{"n_mels": 80, "encoder_width": 160, "encoder_positions": "learned", "encoder_kernel_size": 31, "label_smoothing": 0.1, "decoder_fused_qkv": false, "decoder_qk_norm": true, "optimizer": "adamw", "ema_decay": 0.999, "batch_size": 64, "final_lr_fraction": 0.05, "weight_decay": 0.2}
Rows from block 8 of the audio encoder of a small audio captioner, named by matrix and row number. Rows with one number within an expert belong to one neuron, the router's apart. Each number is 500 + 50 x the weight over its row's rms, rounded and kept within 0 to 999. All counts start at 0. Numbers have three digits each.
Before each expert's rows are labels from the 100 clips, of 14976, where the router gives the expert most weight on average: "top examples" is what is common among them. Only what is clearly more common there than usual is listed. The data: synthesized solo parts of chorales (CocoChorales). In brackets: how many of the 100, against the usual share in percent.
# router: router (encoder.blocks.8.mlp.router.weight, 16x160), inputs 0-159
# up: expert up (encoder.blocks.8.mlp.up, 16x160x160), inputs 0-159
# down: expert down (encoder.blocks.8.mlp.down, 16x160x160, transposed), outputs 0-159

# expert 1
top examples: note F#4 (66 vs 8.6); clarinet (26 vs 8.9)
router.1:536580433500555460473453424492467531541447511427464547597571536609473554488515512436495460524557519510432538420510470487478514546491457543519491477460497491534620519494535495455454525543494460497602501555518510491577487510511517413499510485533536409510559519516509461429640467501510413539577487516481452572510408545488430473575543464506480588474462532471437537451577528514452562440515447509464468584573511483541434475599575520484559586579556527537523513364587414520525464485589577
up.0:482452461607488477399492413490516437545498457426550405513479497438397488555492499505531468516417612400534519511509436430563504550577552546441443509480577448495578405456557538410528502498468491454511546387418465520506501522543481421539490416453436460422431412576510551563550434534509518503519540564552550558502550550515454550480527513536525461449527506589482556469534453574556593565463571513485477550484476587507512466566488456525518520569472432488514524484461479542525524544430563
down.0:461473476528401550528473496440542461557477496551507450457556534553439444486531460548516527593430494602437491469440490469596524496496453484445503484544602487459526520480512548506576441474487473454457565550463519565476631472506413387470485511487490552404524504519548533532497494514634508547506544518517567552541492470426460411496515402469584490521488514505513588508596567473423489473529597507524490605406478547495540593528523462477510533454373491375471565509531466550501477479549527
up.1:436562529446552523415493464544521560582503478576543508586541454541517535513578481558539500545497446550424434543415503461550476499493451536440570582451557371457528426463560466493493471533494456481432540484477424545558538541506396461470519531514534502496538521502426416430492500431362542595493570499446492521681489478503508539520484473504517547485450486426529486480459586484517530496410508473511458510472478517512562403525531512495637542558476485590463517445555554495510487571517445
down.1:532476548521545514559499545511524545436452525504446431485514434520513473532483522406507639504438529431492516540483495528470588358509508553631433533504522521464601522538475555575563426481428462482417533498517565481531544501536541557540395465486536472520461467486441550480538477518501491499544516550535531496532512540535464549542412499493504565436561561557508503484573520459584374453509532620532526543582434538475488585563545507583411452483523496570515499505562454404498601478420500
up.2:453546504473469455421468525469412512515493539518515380582535480521514511411501394470518487616528508522439415536428508492517477549492415521464440462476593467534424527508535447389549563616586433568512569466484425585547546545473425491444511490488536582521489440527503573466477535504516532467459471582457458527635516522501512430500510469590488431490544611507526503481505438501514513521543554519550440502599542483518597469453592497459477549520528487553520497503611483420559494517477521
down.2:523369544459550563484534519520584565466501518545455495595503488480524489498511517433446542555466472419482508457494606551510525461566477413492509503504552491446510550412614537492595432548450438584536566544498539511485490441527477520456509482447456579449533474488429507497425554556504478540490533523530478520448574466567546522486481471457537533482520576494586540543541519416440479458423489589495524501485526470425624498379471461512427553487434480576484490481530410377408509533399563
up.3:496532461517545577392493504579418563500550544477485533576408541503471576436560519556533496502584516430478519467463613569475470568491546527528473462521516492516538539583497519427475433507551451494488434474494531460503499615458576477478545481394440665535506397541499437497423488478476576529472461454457537489488432451499506446527487455550545522446497514462454521482514530454514560532482379519540474490421551583559551357473525618475550492511541545520451562483557476464476450463483539
down.3:528385597532484529512456419490576504485592536451485579594452547469531493535488545440551547441506503460470404486465618505478517486461478409421513507470489494468507474562515457448634447497526483489575435512600472556573496463444504475483531523625532454469447499477381511418467480447523454523534458545497565517488486536505535429496453567507527442542591499524556354538519474481366498522506509533506502557471469427485452510476419479463504507564541469534465494478533503420463585554451577
up.4:453455544521538506561582484508516429442587525485581456484425391508530507521504525530487501555460570495491577485540527511519410525560519491449575494592474546460485535424498481566505497548529557504464545609583471507395446575410526615459555476507468445575413490471525475458549542500505616590482437538471537459551468365499455472460471506472537396586517430514461499520541463473571507488453499466504565474497526453550416550476569539567475525501516499461494530486524535477563402405576557
down.4:479481509518500480511421540524432516497446487535512478446462524486548444480553501486455535492431546538490477480600397486479507408403510568583559491502461519502592495440480483537456622453447515581455520528586424513440489507432482488508433535487498513553532513526453570459490499430406512465470535501561500436500531486554581424469542572438454444552433539496526549429467582532575465573490380434563523573376474462546431407535527553556457458562417550495524501480477502461359486457537480
up.5:506440532507488510390489600450448550513502479495506533458529526519572497532478500462510471453430510454519496565494345470579583489467480428529599467472406478459518543525503500440482509444468488512506520513455452462521424485588535490558399479517464565473441519491423454510527473484464508447557518574538554509365574505454503556475522470455487554479432449409529560462472448488548529482492500573605472421487467592567575470466532541510562513505479454447406358534502486544546367424528540
down.5:474521516603483493588530468493500375479476514456494567367579528505498459546446516498502474494507499532498567463558415524529528472504486595456565558535435484541607488411541484436451462482482454487450497455560487469377469515456576509504513540489445530501489517569535590495501473481496471411495490416513476535544469487542447560620427544514343619447388473506438515522519514525497425602533539518422534574519504502456496520506557452515490468448470555460458508515505502529496366430531505
up.6:520504559471512552450661480498521548446526457546510461495530577442480478526519484446472515420551487513437532578451457572439482513531564514454446543560617570590549507477501457566520467478588421547417509498628446501482513507564415529495506520596485538463445499555478471367403531459565510524463448491494489511607483527478492500421548512458490504524492513477592486531549450443413591550528414537542506559488546538520536528469455449563497491396471545550431467501432561443517488512425457
down.6:597472366505476511561492546537459449478470462515450525448555515503610560499651603543497424498433474564476363500472514441474466532443582410573448537485514457496551580513574472550429540397460477461485520479415504474453493495480567456485551448558505484483490584420470542541567523542474465504514512493362500478540598506394494503488502542514527590505547497465539488372449442515482564493498516471450535451517567433500479491463506491494523560505570459499547482555524475525443503572457507
up.7:498409494524567538477537418426527490509401431510493452455504506515513577507437454465499508466412499462571483525578427423526474495527430503574443542504544461494543499482457424494531498563513476492537477414510488488463465483487479408564511497499495428467493502544605530630557496545491472394475478513521448508463533571363494531510486495408484520523519458540524481458428459440482432639590644511483506441541402548554595498496550449499519469564528530436476541523447533636496484557528494
down.7:447608487443478520491512467412538422525506465467573383465507531501532515459429441521594442446442469555419586495487514521595573481529516521481437523535507472555452441511500452469550473552623455389417535436444442514392524526523453521511454531560422526467516485525561612519467512555565478545482523495488501569521478507503433512546431492520495560448480447554468488577527488551469475471503595539496517520593565510454513545451590519499480470536471495383469495526537489589537500396600411
up.8:523482514536551452452459481566414498550452500471481528544534520470476569448519518510564443550512529560494484482439520588430462507408451496488398464430525395512469578506488546411513483550604461471569451532456460516550506557488480499517480454480454492513449535535464490489487482540430473506583525558557569492541427410570381501647510488480514567480429515527516494442565553480475498446526435476513422568459545555461437449446478489420576579554586427597582568487534510474518459514515631
down.8:488485541492532606491511515460576537456614581459523547561497444505412450565461500440442518477465456434536505448484522626432468524541480563511521554512570526466491475554606569404646414501503498467509549603518440459535492535502450478460545438495484471514476438450510519427415458480475467545503476489502563554503492507465559528425496475470515399541544550588518511576538502511513425489420488595548535505471484444559554514566472504631470401458449541551452529484510530385514521476551492
up.9:567505511518513546537546492514459543468484595457531619534527549554458506441494482474571506514526477540516471473432604505503440505504459549545417487478516493500457527562516543525479393467510508502571457471546492519522530465462592490529498460478468545540614493489469416519438512553405507531522539492413480482517490486631410526460564467486459475491491526575598591420481632447539501472437450509471625662464476497515520464516527516450565534526535503601565456545495537452416369508498510
down.9:513434536461554485476455419534526564480497502526465505618538451498456464586580481424452534490508535501513481454445456491416519467585415470526532552499463583561588453555562442518627570532557493555556427482511420524551459459470471487513480507502482421505573496555567461485417430410481439498521449558416530471515512486515617451468425512436426542485503490386524402518520382483450462523458451478531423477523515488510483378550478476494481576458509545542504545483497558402521568540460493

# expert 9
top examples: note D#3 (53 vs 2.4); bassoon (46 vs 8.3); cello (37 vs 9.9)
router.9:577495480517549480559498548451405528418475539443486523484458478558381510453503548503466536480540468519497498448558491563480557499532540551511529462523501457499516476548405516545461571412346477567538566580355458512460488512555543519601506500535516493485443520530523582496577449485546535546508546537450442441424498593498471556454492550531491546502546578537474497464555468627450425473507461458516457556533493440490437421500537527479365529402527510480508529434551429575612523505495484
up.4:446552570462450515554449473480547446452505434534499481511519524485472498534498466475557571481460512518455603562490473404551532374458614622495593507478520469588539376494454527377547507520537551526573527495498444509492454486484499464563498550508482560544539536512511414514390449440452444517384403446568463506642445500508467517496511509494492456532498465476550521496579527512583507548494552445516525489434475449430519552476553448484472435496520575482397516535520472465593455419484514
down.4:482426417514449498521511509470566464520543478541595518486486548414535484477446555467567503421565416537551494507496547517546475541540556523462631539427444559582595494578485478491475487458545567561511410496536484397510425572455566440454507535581425531495500568585486476549496421460458422415468477458440472499528525526498456417508436582508495562471507384476474460518542424526583464527465634508454526556468443525429493535509471469439561480449497568404480512476489531559551474477554483
up.5:562492475487532433528487426519550596425620545588420505516430528486383473531464493427461532478501510526498511584589489558535419478544509491525447473526414569593471458530513419552453484495539583506534532569453514514491564565494475532504480471468583489589489504515439480509546530475479535521439471586460551534426456460438566438490381477558488450549465501518587427479378552504491516455517504542564467479470480478575479493565462536449554498533514529418440438372498386496529467480565482
down.5:482518466465487455519508474451430469573513410435532378499528472543436452490576485528457561515404442513484419472495567509497518535560442554460448463495588494561445529478413492555556457521478533449523530477634454493476504453505516502477481468479368423466505532515526574546509519463446424478503480459394497525507503541564497445471496509597578519541464496532493508680566549504484471447545564459474567555577527495460546519491573437587519546549549462488511532541502402467553541390442573
up.6:564523506496544414554488416521446543536543500563475428547493471485473529475541376586432501396417529538473412587526439545490413529535522513468445456522498468498526486556403529510532516548544566516526454597609563397574510517560461583493509533450439533487516562454519468485474578463447528531470483549553539495526496480440568441501490590552510447524466460378565419436503521546494594424504468513452546485483489505514469569486518498542484400611497521511403484481425413434498471464509500
down.6:455525450467559444577507459522476517554506502478447417514552497510550502555599458534469525459441438569492422434532512517504464590503478527439506537560518479503459514522472473504453548409548518507565526547526495508463459420586570501414591519578440357443499517482464476581603471532496406485461555511390463478470491530538502439485575515485413551484590478533460413530543396545505517396508520432492564604442590445443520523476542473488524528574542479460543446516466450620510531477459520
up.7:393413554514494526549455541535552553349609461468548472520517531477503561516458529457472521538464425528452521607500455470425424460542557502470513454472486497500528490512609483497496493490514581501482517581491589501468514449518416448535479485513469419471558537482597478587503470492500544428514430580501540576522480593432467512489559577559431514521488559453473412529546396516566456442538590639455489583438571441593491530504497503511518529532557541452504467554493500469552475483536442
down.7:447571447612475551423482452541442457501483442440654458471409527503483479486490514598506421489502463564380510574531522433542443590416519546479542531478448441543518493505561572484549481479515506548427528504457441497473443491527562470491498573529452563584487576451534458516522488441507417415510520549489518450559425522468439407459548495499465490507438504472427511595535470551538482549509516433521546512423564451577553546517571470518509504563518443511433618539454580554575485454481500
up.8:431522454443383466519534412574481480495522495492478394485474459587434539506516502500486538523414499531441411530398584551488499528520498557490541519553528603509499566507454513498605420456529550466402468550500497469483467443505463562449589442462434482557515439490543550412535475606576569518476528559481615539568599465473506539557519503600598441556462469459472620496546471451553560502472540451513503510445555472489519469518575510464489504541515523535514544548488569488499593443442465
down.8:527520528504556531495363559519403483444479493478519374527446447455530425528416485487570450575525550530495500579488523497425460450448468554515570543469523502531490491462553555507510597520493444453470406411497515485444512569563455540514563566537612598494466445517471485496422598496462483528490500524487400465479572523521512601465496480445538602443460564486452471473517576558438523566509451476526444492503599441475378472483539506424455521471473516580510498442490454478381503509480556
up.9:451536549425512566446491427545508415509504508491521391559543521431566535563460467529474493534512475501439480496528463410497535582614538535471460510598530492507517493537567471421491443507539530469508518541520533451499529411409477503489568497507482554513477472529577526583451492535485564518578492536437479552531497496452526485538461419486580472511524516485613583542461361517527531450520536583529563559424530533406529578559616585487468600574524459497503587486455493556607554516499427
down.9:515539478569505528554516476534449425521476501567492447449533464539497572458460477463549442526479535609529590569506528457505529453395465526436473490471499508484463497547440531465485497473552498585524434469398477434454611473461571449606440541470486514463458521536620600496479545457434497473415566523535431545549516510505479523577568440566489479437457588460509503430494547526568486613632562526525595431558421576472596497512495416523516564536518509494416518434478477509493503520507512
up.10:589513483491545524481455516497498434484527497489467537498384445456416534521560387585425485465471612402446573443531513626465494522503461531469470505502455491549506508534535528460571467514573423457438409426459465505438491606470460550555499473470594508541420429501499516466424520477439587569491491478532530458461547403486483519496543462552605473522515588526547546501464478458456470564533475585503572511533490506480581518439582542526541489501395517561476537473457439476487442544624493
down.10:425521529551600553575485600460525518505485462536498455506503462551448577438476534571613494609526469576496503518479517468481572387535540513450427512454555497404523425475488479533518533517494530445607501585549512515531554423495464512467430569432579477551558432519530523538431538469578434470507523479494472514527577538506586451568551464416461516423541621455441540452491548484515472535528490439550523546523516503514587524483472510498441603479486503510426470488467406409544589429525544
up.11:490558503466469444567452518451455422480410542498456450465517497482460481619538505571571571589463505537577360512479562477556492475430470544437514403473522485550503577554517493513429459507509453453446527520482484570485524511516545544588512467487496455515457548455532519488601457530443584568541607506491435504511550541515455550574401530503539483510534383429448524557502532508427543506500483428448530482496497529502504431364583544392481487536538475564541515496520517511357455486477437
down.11:492462535526532489467471587504622570490478622498483605545476521509507606511499574482554493534509586458556542487470490427476426464501446471527533557458511563460399585463518555538497447448479440470506561528523485577598480557564535491516436550551501438509432402544535496475486490481402488452443531416502469474480469540559493583509488523537636502533575486532451544527502544558486478508472548460518419432588426395558541451589484517567503426476526548472548476462478537495399562542522442
up.12:469535581515419453447506473505475475469516511494475414453402496484527476550436409498483519468455553421539517515467464557595461445551437486464457428534501473485476386382533546513591431576445444509471535482552478438498540494545479440398523480513618454535396467519573480495499499510516502590538519484532519433466440428479504353506504456467601424589475536477542448540521449578482507589424478592534569448561473543418534534534519541498527532580517467461511516415468508473438480496469491
down.12:540508476473529455505564405472537521601492470434480493520490545519426558487554473553562433557533545523458466501516458456501527504445496391529521603486575437472519470515380529538468481541509526423540494462491423576436607425588448539437513568435539489528551498474509488485539530498538547468451424528431514461463487530549479425527534471497476502470551623579496415375450550506428462532643526643521542463560512530501607523492537493542425497479549500541518446442497446437493517551472491
up.13:513460515450482458534570417463549489499615453518506448543600481511501483492479468525476587442480505562497451588456541478549459465509579562413457450572491540565478436556519485477479472515494495455492459648550465505530461547541447543433560524499427474528515488471501436454528517503480513624352445541521537580633537528495540465560527553503487439480420531447554547507498511518516473454407448466552473474547454480524490564586522535540387427614508611572494544507478530472540445466525506
down.13:519546523507471536466445505473464537506515472500557367424540445558555549547513437470432459458435414635507497428444517483408470557506519574476502547454535449533535503490494516511590514495504492425543539501512475467488433512621498474470594591629532488545513523428543547525524492504506511442476435574396496489534491500415445440532490580453464576506503478519468332546577524516510487452581523432500500572389545508465502533495565476525555524514506499443443503497391433556496508426469509

# expert 3
top examples: note G3 (92 vs 5.9); cello (34 vs 9.9); tuba (28 vs 8.6); instrument: bassoon (26 vs 8.3)
router.3:531526480525538553441417515460516462561487538455474432479517380519430500547578502456556503457533485527478457413552488503426490526387418527486486432479514459488514593480501472588448561448501514508496577541553519557519447522577454492564559500522528482481478582553455462554564440498507449436495474433477458521450564547529616550508492524494414520597478519432458565442599387543508492472584486526517423552506439480477418513510588531429557438515456498414506425497530504576551607465442584
up.0:458498429406439490568464524482468438423482505437521580443420488517519507451454524570541518557524475495537464515437497564537486508547451627487577626535461526480511444459467460545535494507523595555474555475390538488519502470391529495486502515481471532453558433430567506506503427586493474446576487501451556450476476488488436462526426418497468508529459427543460546479599531587505479493386527546406470559490603538507494542462517508592549476484505578526562601542546623464511529516568504
down.0:482513492502487511487487554516405473368511423361456518514439464520514486478474494567470555542537542494455506472435500556536506486511527610450630523427460509506599462426574535398572490514527538463565486472481548460562440505475482475496535498509470566474500424527499527510361444503489478479515546524455475491462438567530441490482386369540416519562409419470447478541548534583559493500449524518463500496391530478498497526501586572534495437397486593485530571504488537452528513489536445
up.1:534555495408507606513518546528515586508405496475434513624504505539424541370426526463517547485519463515540497511477531424486562455460512496573489412477503454501438524495495376551475495544441456521509418370481535485484509494544473515433544531569445566445471436496462427554483463513555516402444498441525494474585480433558482545468445516505506464369505635467557471453543497519487462491468454408479505566491488528439476526460490443489537508484526620451512500557476471574559568522407465
down.1:475511584467494524468428482442586479460561596446431487494513369468610496488403552401449490600497486495448526463557517530463605506510527490552485488537437508490491420448498518471528547473510464483525526542411491547498446482447537469468524611529501506437525519564525425507441489594428537467537427390392474599454442550496505555458508442571445538507497551516518530537565442528453454520444495489435431474502472497486442466466514483506556513479481467599532539460432419444502531647460440
up.2:525498522449505529481503463560543519489583477505402469475491404518459491521475506485511532537475527458460495588418524565493446563464431481569457532571464598488474516515511464479489541499565436489376430549551492511596485513517456629519440442434421532567493474541386475430534380491531636519490453459509487580522524486521553536501447469557511441571461517443510529475541534520496561576550417451465432493487477440511582541469487454534473479556513425448537449504542540412409554519386583
down.2:565494528511567491595484536484526510557437482474595557496467517505542514455560486547564458551450564467542494508527472469535459508522350401450459496494544562569621524520459460472507477522553517505478520489620452415466568395523529542483527502428531456441488476439543559482614601478568482497518608571541439520434497492499497453500545425481531506530565495522483434440550525431473539563492490521532513431575533445421521452512388501476468527565534450480442521397492402472499464423468586
up.3:523516415582485464636568562502476530458415462537536477526533466525516536480526547607470476534428495413477507418520601507514532533502523520484462532479489510534559480490539525457488487494515491478452562545465469466505599582448528524470600552501455383512489517519565560597478578484537441483430482530525535524524429411480381503493473517438413479425540485494512556510481569509514480434422541561475506584518553543531470644507478610530528495538457600589533502513525542556467381537546463
down.3:461464517496462521502507489555466472505517582541595409539497485433413485461448430561460510462470519488505588454556508542495466586504526481500539426494497448449472532455518493512470529432555399410448567461473516527458448520449410524548509528458433595460483545526436476615341518571556526490501465528554558501533494551488435429539492424500499533525400497455509549560552505443466521514395473501574586554451503625545507523561556540442490530567459490550465486601453509571566440426515550
up.4:424477590447491572434532480524523506449516444427469413512560597456487522583438489460442448551490471545545587465464509526528552443431527441406530506541626445553529495523556520465603425522446502403491478464552447484479525438553445440507469521497505574509438475534445563442528445570485470500474458541460538506499446425512517549499510551545548428490481470425606437636527472460432535464464501574486489528509570600470515487543493493505517596459503555403524543566522453561567577482501444
down.4:477438595457577547552412526557535530457456511455457514446489458482599427563498549495564537451583461501409494570496535502448439497588551614569477477442542503512463594453438566546466493487520420524532464426453566501507513457600454539463477442501505489446466461545494413405536511586518481487552522520401515554533514444464536552445431527496490513433591618516552432546516458508475487431510481477450480556515561510579467410417499611453505529473443534557534500538533496486448471515416453
up.5:489484472424502578594494481554535525542428517483521515634495440539540540463535546495494492512581410523464515520484452407492479470519592483470450437442575483508455526553524500542459573401450448560465536487401499512573459487479379505473527570503465534573464491448465479492471468515615494495440553461454426438528463417485418532411505492485457494517576525484603505475506520442419588465504481510466538476563572580453466516372449473512497463534622485504579572535485479596511553530444481
down.5:456413440458510471568543485522547444485384512521500500548517413516506501447437549446538444570482479490578500458521505496466510513536495526499534458469489566495561454506564500473563573504513456502541491504414447609482546543365553499471544592550544389540534538518551530529490488495528433462455468458408602574454420546532493515418495477461419588421536538520479583502450370550474560494422524504524486551434448600468478515536508521482568413524617439485515512523568487534531520571559428
up.6:435461454503368445547595509542417482481573602521484609474467446507557479445482524494548508536579567478424503518586554460524474495475486412540419585535556482480480498487557545484436534429526539433538476489430517458611560504448462534452537423437457534516458425436511454503425456560490600527453482570563505567430529432555443542512484481526499487399553489525552554451474585492473470604474531514453565526474505485501493477471371464501488533473582527546527518442547530486463518419506421
down.6:571551515591490526470524532500533465530423499530455441469494520475534487525512496436550448478444515507458480546453547499582543454429558521492403469552582568415476547471567484485554478504481553495494490447465593525496521640534432515478610551595575477463485445413531536554508483439523485474490436548543543471443591463531536486587458406520472402491491468448529468459488604468611490520493571455529546500438477536461498447568435459536396533509506425445561470481543542525459407358493495
up.7:502524519534513496406463456416505489520502530456602504323568531533522458541485415463480628546487531512520531438601450503522397546606537512508403489532505503461468492549473438489523508471447571484504460460532485534446413499477549478563494439472560493493459586503513417592483517545494508536536492370547514461514497514468531434500565461533520492505499539447530461614512489532616529478453447461484419507453453453555465446425530411565486523564493477456523521493561539495529480483372397
down.7:546396433538549507481460525528464513597501503532459553561502470507510523516483446471487433568519490440561487524469559514523523530458551558442494504486509499518439475487480497559465413499485463472493449499541587509472587504520502491471371451444509386546485492411420507461567478470468411425513568438486391491538551481444577505516447532454611495538512552600524488389496479571503530467531528561491567552493423496546519520542502550418563349427480543486481487531431473426519594609567573
up.8:581581553560445579509486459470557437483474546572453527468568548544448515424420546494505586496523519472534464517470465430471591481506519543549442526461464495423532432557524533581621399538474514542595530537516514490440557426461465525480548523580443553486530459443545435581505576517482474558441418582528493557513603516503504463444530537477416492509480552508575419522574483473551545541557482452508535543541535531436510527441535433588487550518477576499524519582519478414605429561494435
down.8:495589578469433601487421574534565457436545601454481551448539501455473506472423522489565391454532422532482445602462566510474522431513476489574470553500570553455530561467550597570429505494476466543556439420464532510542542416496488520505463558401485593495547407508509414442461545428455447442508417455514531584488527490533490507563532499508530498378498466563490507457518542519446478441545482561504489543473548514509553467436459521515525559509493572610492535517469520473515523633463509
up.9:451462439544465490550566494620535524451448508469426546530488512502534525461451461542426556512628519451422511519472480551516488491571558425482516494584523442450493554531606580469563485442517479436554481432400604509540528592473469504510466477417470585520448546418560458439391500462583512465444472486481470501477552514534441542411518528451487428509512503528496506503498597457489489470496487523519504529480393533543495499476502564518536486482598507517575598502522548418580556482486340
down.9:558537469510418460534555537540468487527494503428368545422548594519575575474497506532559539452554526505457501439472529495534444548490543363410502499406504457460488467481439422525511533521493501458497524473461559492495492485412451522492591525510505478417520499490512501537512462455573499414508476497473571454479465499568512607510515486524404450533613589426540456510525494469537475507564475373501455443495439567433560552458479479507461477593530402444483481525572619616467501489544569

# expert 8
top examples: note C5 (100 vs 10.1)
router.8:596411492553410427534412381475501439518426509567497477440511618506499452480412424423534487552535465503470488462531563496436473547544450532532491499496534489411492558562526511479585506608561497472412525416432498508487432507468487450444639499481563472511468594377555559515547585492487481476591446474535499542594526480453424535457475480427476474501524437505523470575491462517424497564531532497569502487492444461510569477522466477504472494495438516464517568571445572460536476482429457
up.0:541506515529588503489492589483510499485492491490478489614488522465542418511473510494527502520524519452496494559493476517454512378506564474450555532456498550613503462353517497492501398501478455584460542478500581548583417595631473429450521519531455588495477523569467508474414480383381497484537672433551514440477532467512528547518410533496532491449485450511521477467522540516455525465446427475462440490502458472419507519528519465528474499426540385492514496563465448559488558513561550
down.0:528428564550563490601380512437448502517504412550518471463398473423515471480443502584564555473551464499467510564459483530553512410457552569468566475517474463439472399436512499503482458415519489461529454444540580478523565514611494466444435518527553512568503482503567557418442546454419612516470501482519478535490578561450409475551525548413545454534514475479475476537529579498534458538490555515505626466435518517547456597435546587432537541520496509479455572495491474462535433457459544
up.1:559475541581430437470518465443475433550495526474511484578509590452510403527459480441601504547554439500450529455444546520509377500530507486458507550587506436493462580433545423481665420569462510501484430455485488518463558478504456509397585555562452552451537583466547561553492514471526463446542504558434502530652560485452487547512391521478417450580477411556512554567506442517442470541511483489424484520497475432485503485551499465538489517490449496551516489492509475439493425491454534
down.1:478530424498493552499452508400542398466503486482423484427479566524480520507479504490590519593484532507402447525500573521531530476411503451492479508506587540487536573507491486464560500638486440460464552554501520442421546502497448467554611471465517536399493537442564636545510514480505546526577595517519480548514482482500391553472488433513479397456488414484537386526454441512527491449457493473437525530458543482534515602418537422474493556448493428496493463507571519489598452405472547
up.2:416476517560507467499521568546525519422548519464446542392494445538561569538471541441482454531466446461500584482462513534531514511595434485513484476488572523440538542503520627417521476387507464458439571571513556508501513466424599409560510452485506469534484424486472535455482472544501500529473603517571556541477489484438507553415452412487532613386422381575427544418478478524497552496476549478490475510545494484542520453610475503410467479533412537556496543485524545479544561463442514
down.2:477473412556567437569478539573554546546457480476463569488466469570535547507605543568480445518533479500503531488442447448502405492532518542557479551439448502482552539485508553520402502419481462552518404545522530501574520527482568458512512491509536478556404513496468368399530426468540490476455564448508470563509536421441577499488518568499520567424596591549439545517542511609534543498494485437505474550535491460477424457515451552490574428494485524489611576474446494455465529580367516
up.3:594455603451522536435476479485451482507539600459512523460367539534553510541529535540451455529436552455485559577501479562476460565520471523494404488539455537500436431558499586402455510478508538405510493527551516498486577480510604500586442456505542513531425476583479450444505535483483537567501572529566589468524473512489555477497503410527618465471576557469417577452491517524532484495438451466457531486490492466540440407527575598488426441558444479500461494442610444480541517520467583
down.3:511544534580578427517508497528497543552553413574453545598501457524496528541519502544412614402470592479505533461489409418490497504527554520510550519508539579400421469422472479562529524429448550453609446545390534470544484480494523508410415595422558476549529485507492457506540432381516501534401483464463463518397502463508532358569475492466476548532531578465494480432509503537487498568536497495512508448483460442537477430540513479538408442518483497530530511417475471511439494521496475
up.4:469459565479458457452503603526484521502562490564497517528517492506542452564455597476434477471418515492568553493437458507567540497455514391428469486492483608474447428466496575560458518405461529477572468602466618580568514460405531582528493480572458516435471398569446489475414510397488493568455524443552494488502509544530528439558508463447512536456489526424461484479517408504545500374518531444542432532493457442470591447488496480442474450526470424523485489509423528442499577565553472
down.4:576551482555455460476494493415495487534453453535452563415575489596496538528615494477479506516453486478505471445490441464492548588448502457566506501443466517444519553548496577551413479538367578540481540489536458513484421461461570587462453555579479636432499521551529499472506527381457496420516521492569471454508492521469564460426381550457461570552520483447520477420444538461557496556475498535514462600544487453565492530496479570482577453514524487393540537505464533560421543531576524
up.5:410554504488564529455464466529553407474564525498550456445518457485506519562434471529488500441489506428563654501507481447528496488629472536494525485506553631555535410500474595491553514496440504555435496502437520511518507578466482375492510475417451457429491524565477482437447536500512481574511431476601507563499450548464515500418505465438536527468395469512510493529500453454560521537459489534520442483518527521508603454586425406555449463474444539561432549570393572542515563453494464
down.5:537484468475556383559521499559395471555438457486476534512587467512506560498568547495509409418561502385555446449571509407475465473611477578668547523447502525519439494515463525532432504471534494529590480493543480495597511519490522557607428476489571448562402467538529402491496489435490483517535580472431456565471514500525512534481517616445504532484543537533502567494523449515529526504547506510476419450523435417551416478450502541502504465513564477477550484399524502468482449528415490
up.6:494430561484508432475492572431461399528451540575532445482449424536508556569546575593503452536422484553558440506531493529537556423438403561519580486505420583464539480439394487476459532491527541521482490525576564511546541574512578493611438458485550462497493478500558489513459433529501509485495501524518500473496524516588468481568488432504500463539449456468386544410441521504577517467568585498486561524534501540582528497399570573411430495603466518479467420519515474456402485476553469
down.6:466580604460541514539483469579541549518488563540524566628501389475472530538396490502411507504512517486509531512523417533481534506595530489528522481503498575492436430420418501583384543466448447525567565543506500589567491412539420462472432602514476553570526476539453494412501439509484446510435455529518481527480432494490558397548449530500509538530567554508492574507600510458436535490447412561521491511496533522509556409506467504480499476516497435539538525416437419489432587542466530
up.7:481350564452603430510443506499450488539487468541549548504516398500493579534535625532443452563383485447559480555563511417532543500544453609607465494452477480424416486449457545496537463531501524493576479452497427487438487415578524553496430491504550531500500515465497451489478522534399585489492471475505454544531513504411486496599599442482533502514572512562409513440515510501505547482575477518473564539495476550474534488455531585461498480508464513516522508406565458453391518538558433
down.7:472535594623527487525394505535563593520481604540519436549459475448483585457447557521459506436495481520540513586402455501534507553522506553551489496485542537527423406420503441551591451451421545480549417525535472559539429444550481455430478532494476495522473509484377407473514432457481486541446476560523498535448459466520516461570499502489473553491456545553535526399545480502487585417611506503514524548499508562488379463463417486489493533534488497504500576414461475578419555562534493
up.8:519468559552499477537539478467500488506481529512524553361481482475540548589573546605447481563492570392498541456588469458561547572533476514489534501520450589450506479489459508483471564499533537442517486516563484495515509535460621478593414467441565516537508421593483477530501458478521540550534460483488513480437529567469562583459561429494599513585545499467453563432429575584531491536442506544425583523550474490520435482490594536422427432484472517514459453427556538466435385528569469
down.8:447543513535549469462523530569523601476572537568518546625525412623533504507424529492379559475485593489530470522495446432446534479506533428520442429463495605536472449515443493556440453395469502476512513521417468571523468483489508532512532563442570509627449483446407428384490460452530476556463452442494466586474514568490512399527460543463507525532595624495483575453484481500441484476534473509527506557464476532494460465472464464474512479523528480562505528455451525517401513534426555
up.9:567382539537566473462424530426437479507535497478511526472436431519505536559594534555463469527465552556451476478505504559471503578480419602542576491524439506501558405592475539450519468472517519493576499606532508524450514505534577493555419451398524517464547417628598458480495475451464595477548472446547531518423520512428480517506534378514518526505516468559442563420510608518514458476413498444485535587513478499481498556484578552496460425535470492439526505521628504456516481521508472
down.9:485583558549505477518454484507468507518540509583480597570499361472563517475451507491393550486501556516545514462475472485454497450554585398480496440442416601568455432470447484614423551446474478560541500606495554527506427501542466575508451558483475550524566480511410415421504411441494514600433477437499449568475523525483539414543431535497619564486570537470537531498521545437454568470523526445531486528524517505573443463461474515495499479508444504539534504471476482495425552456401527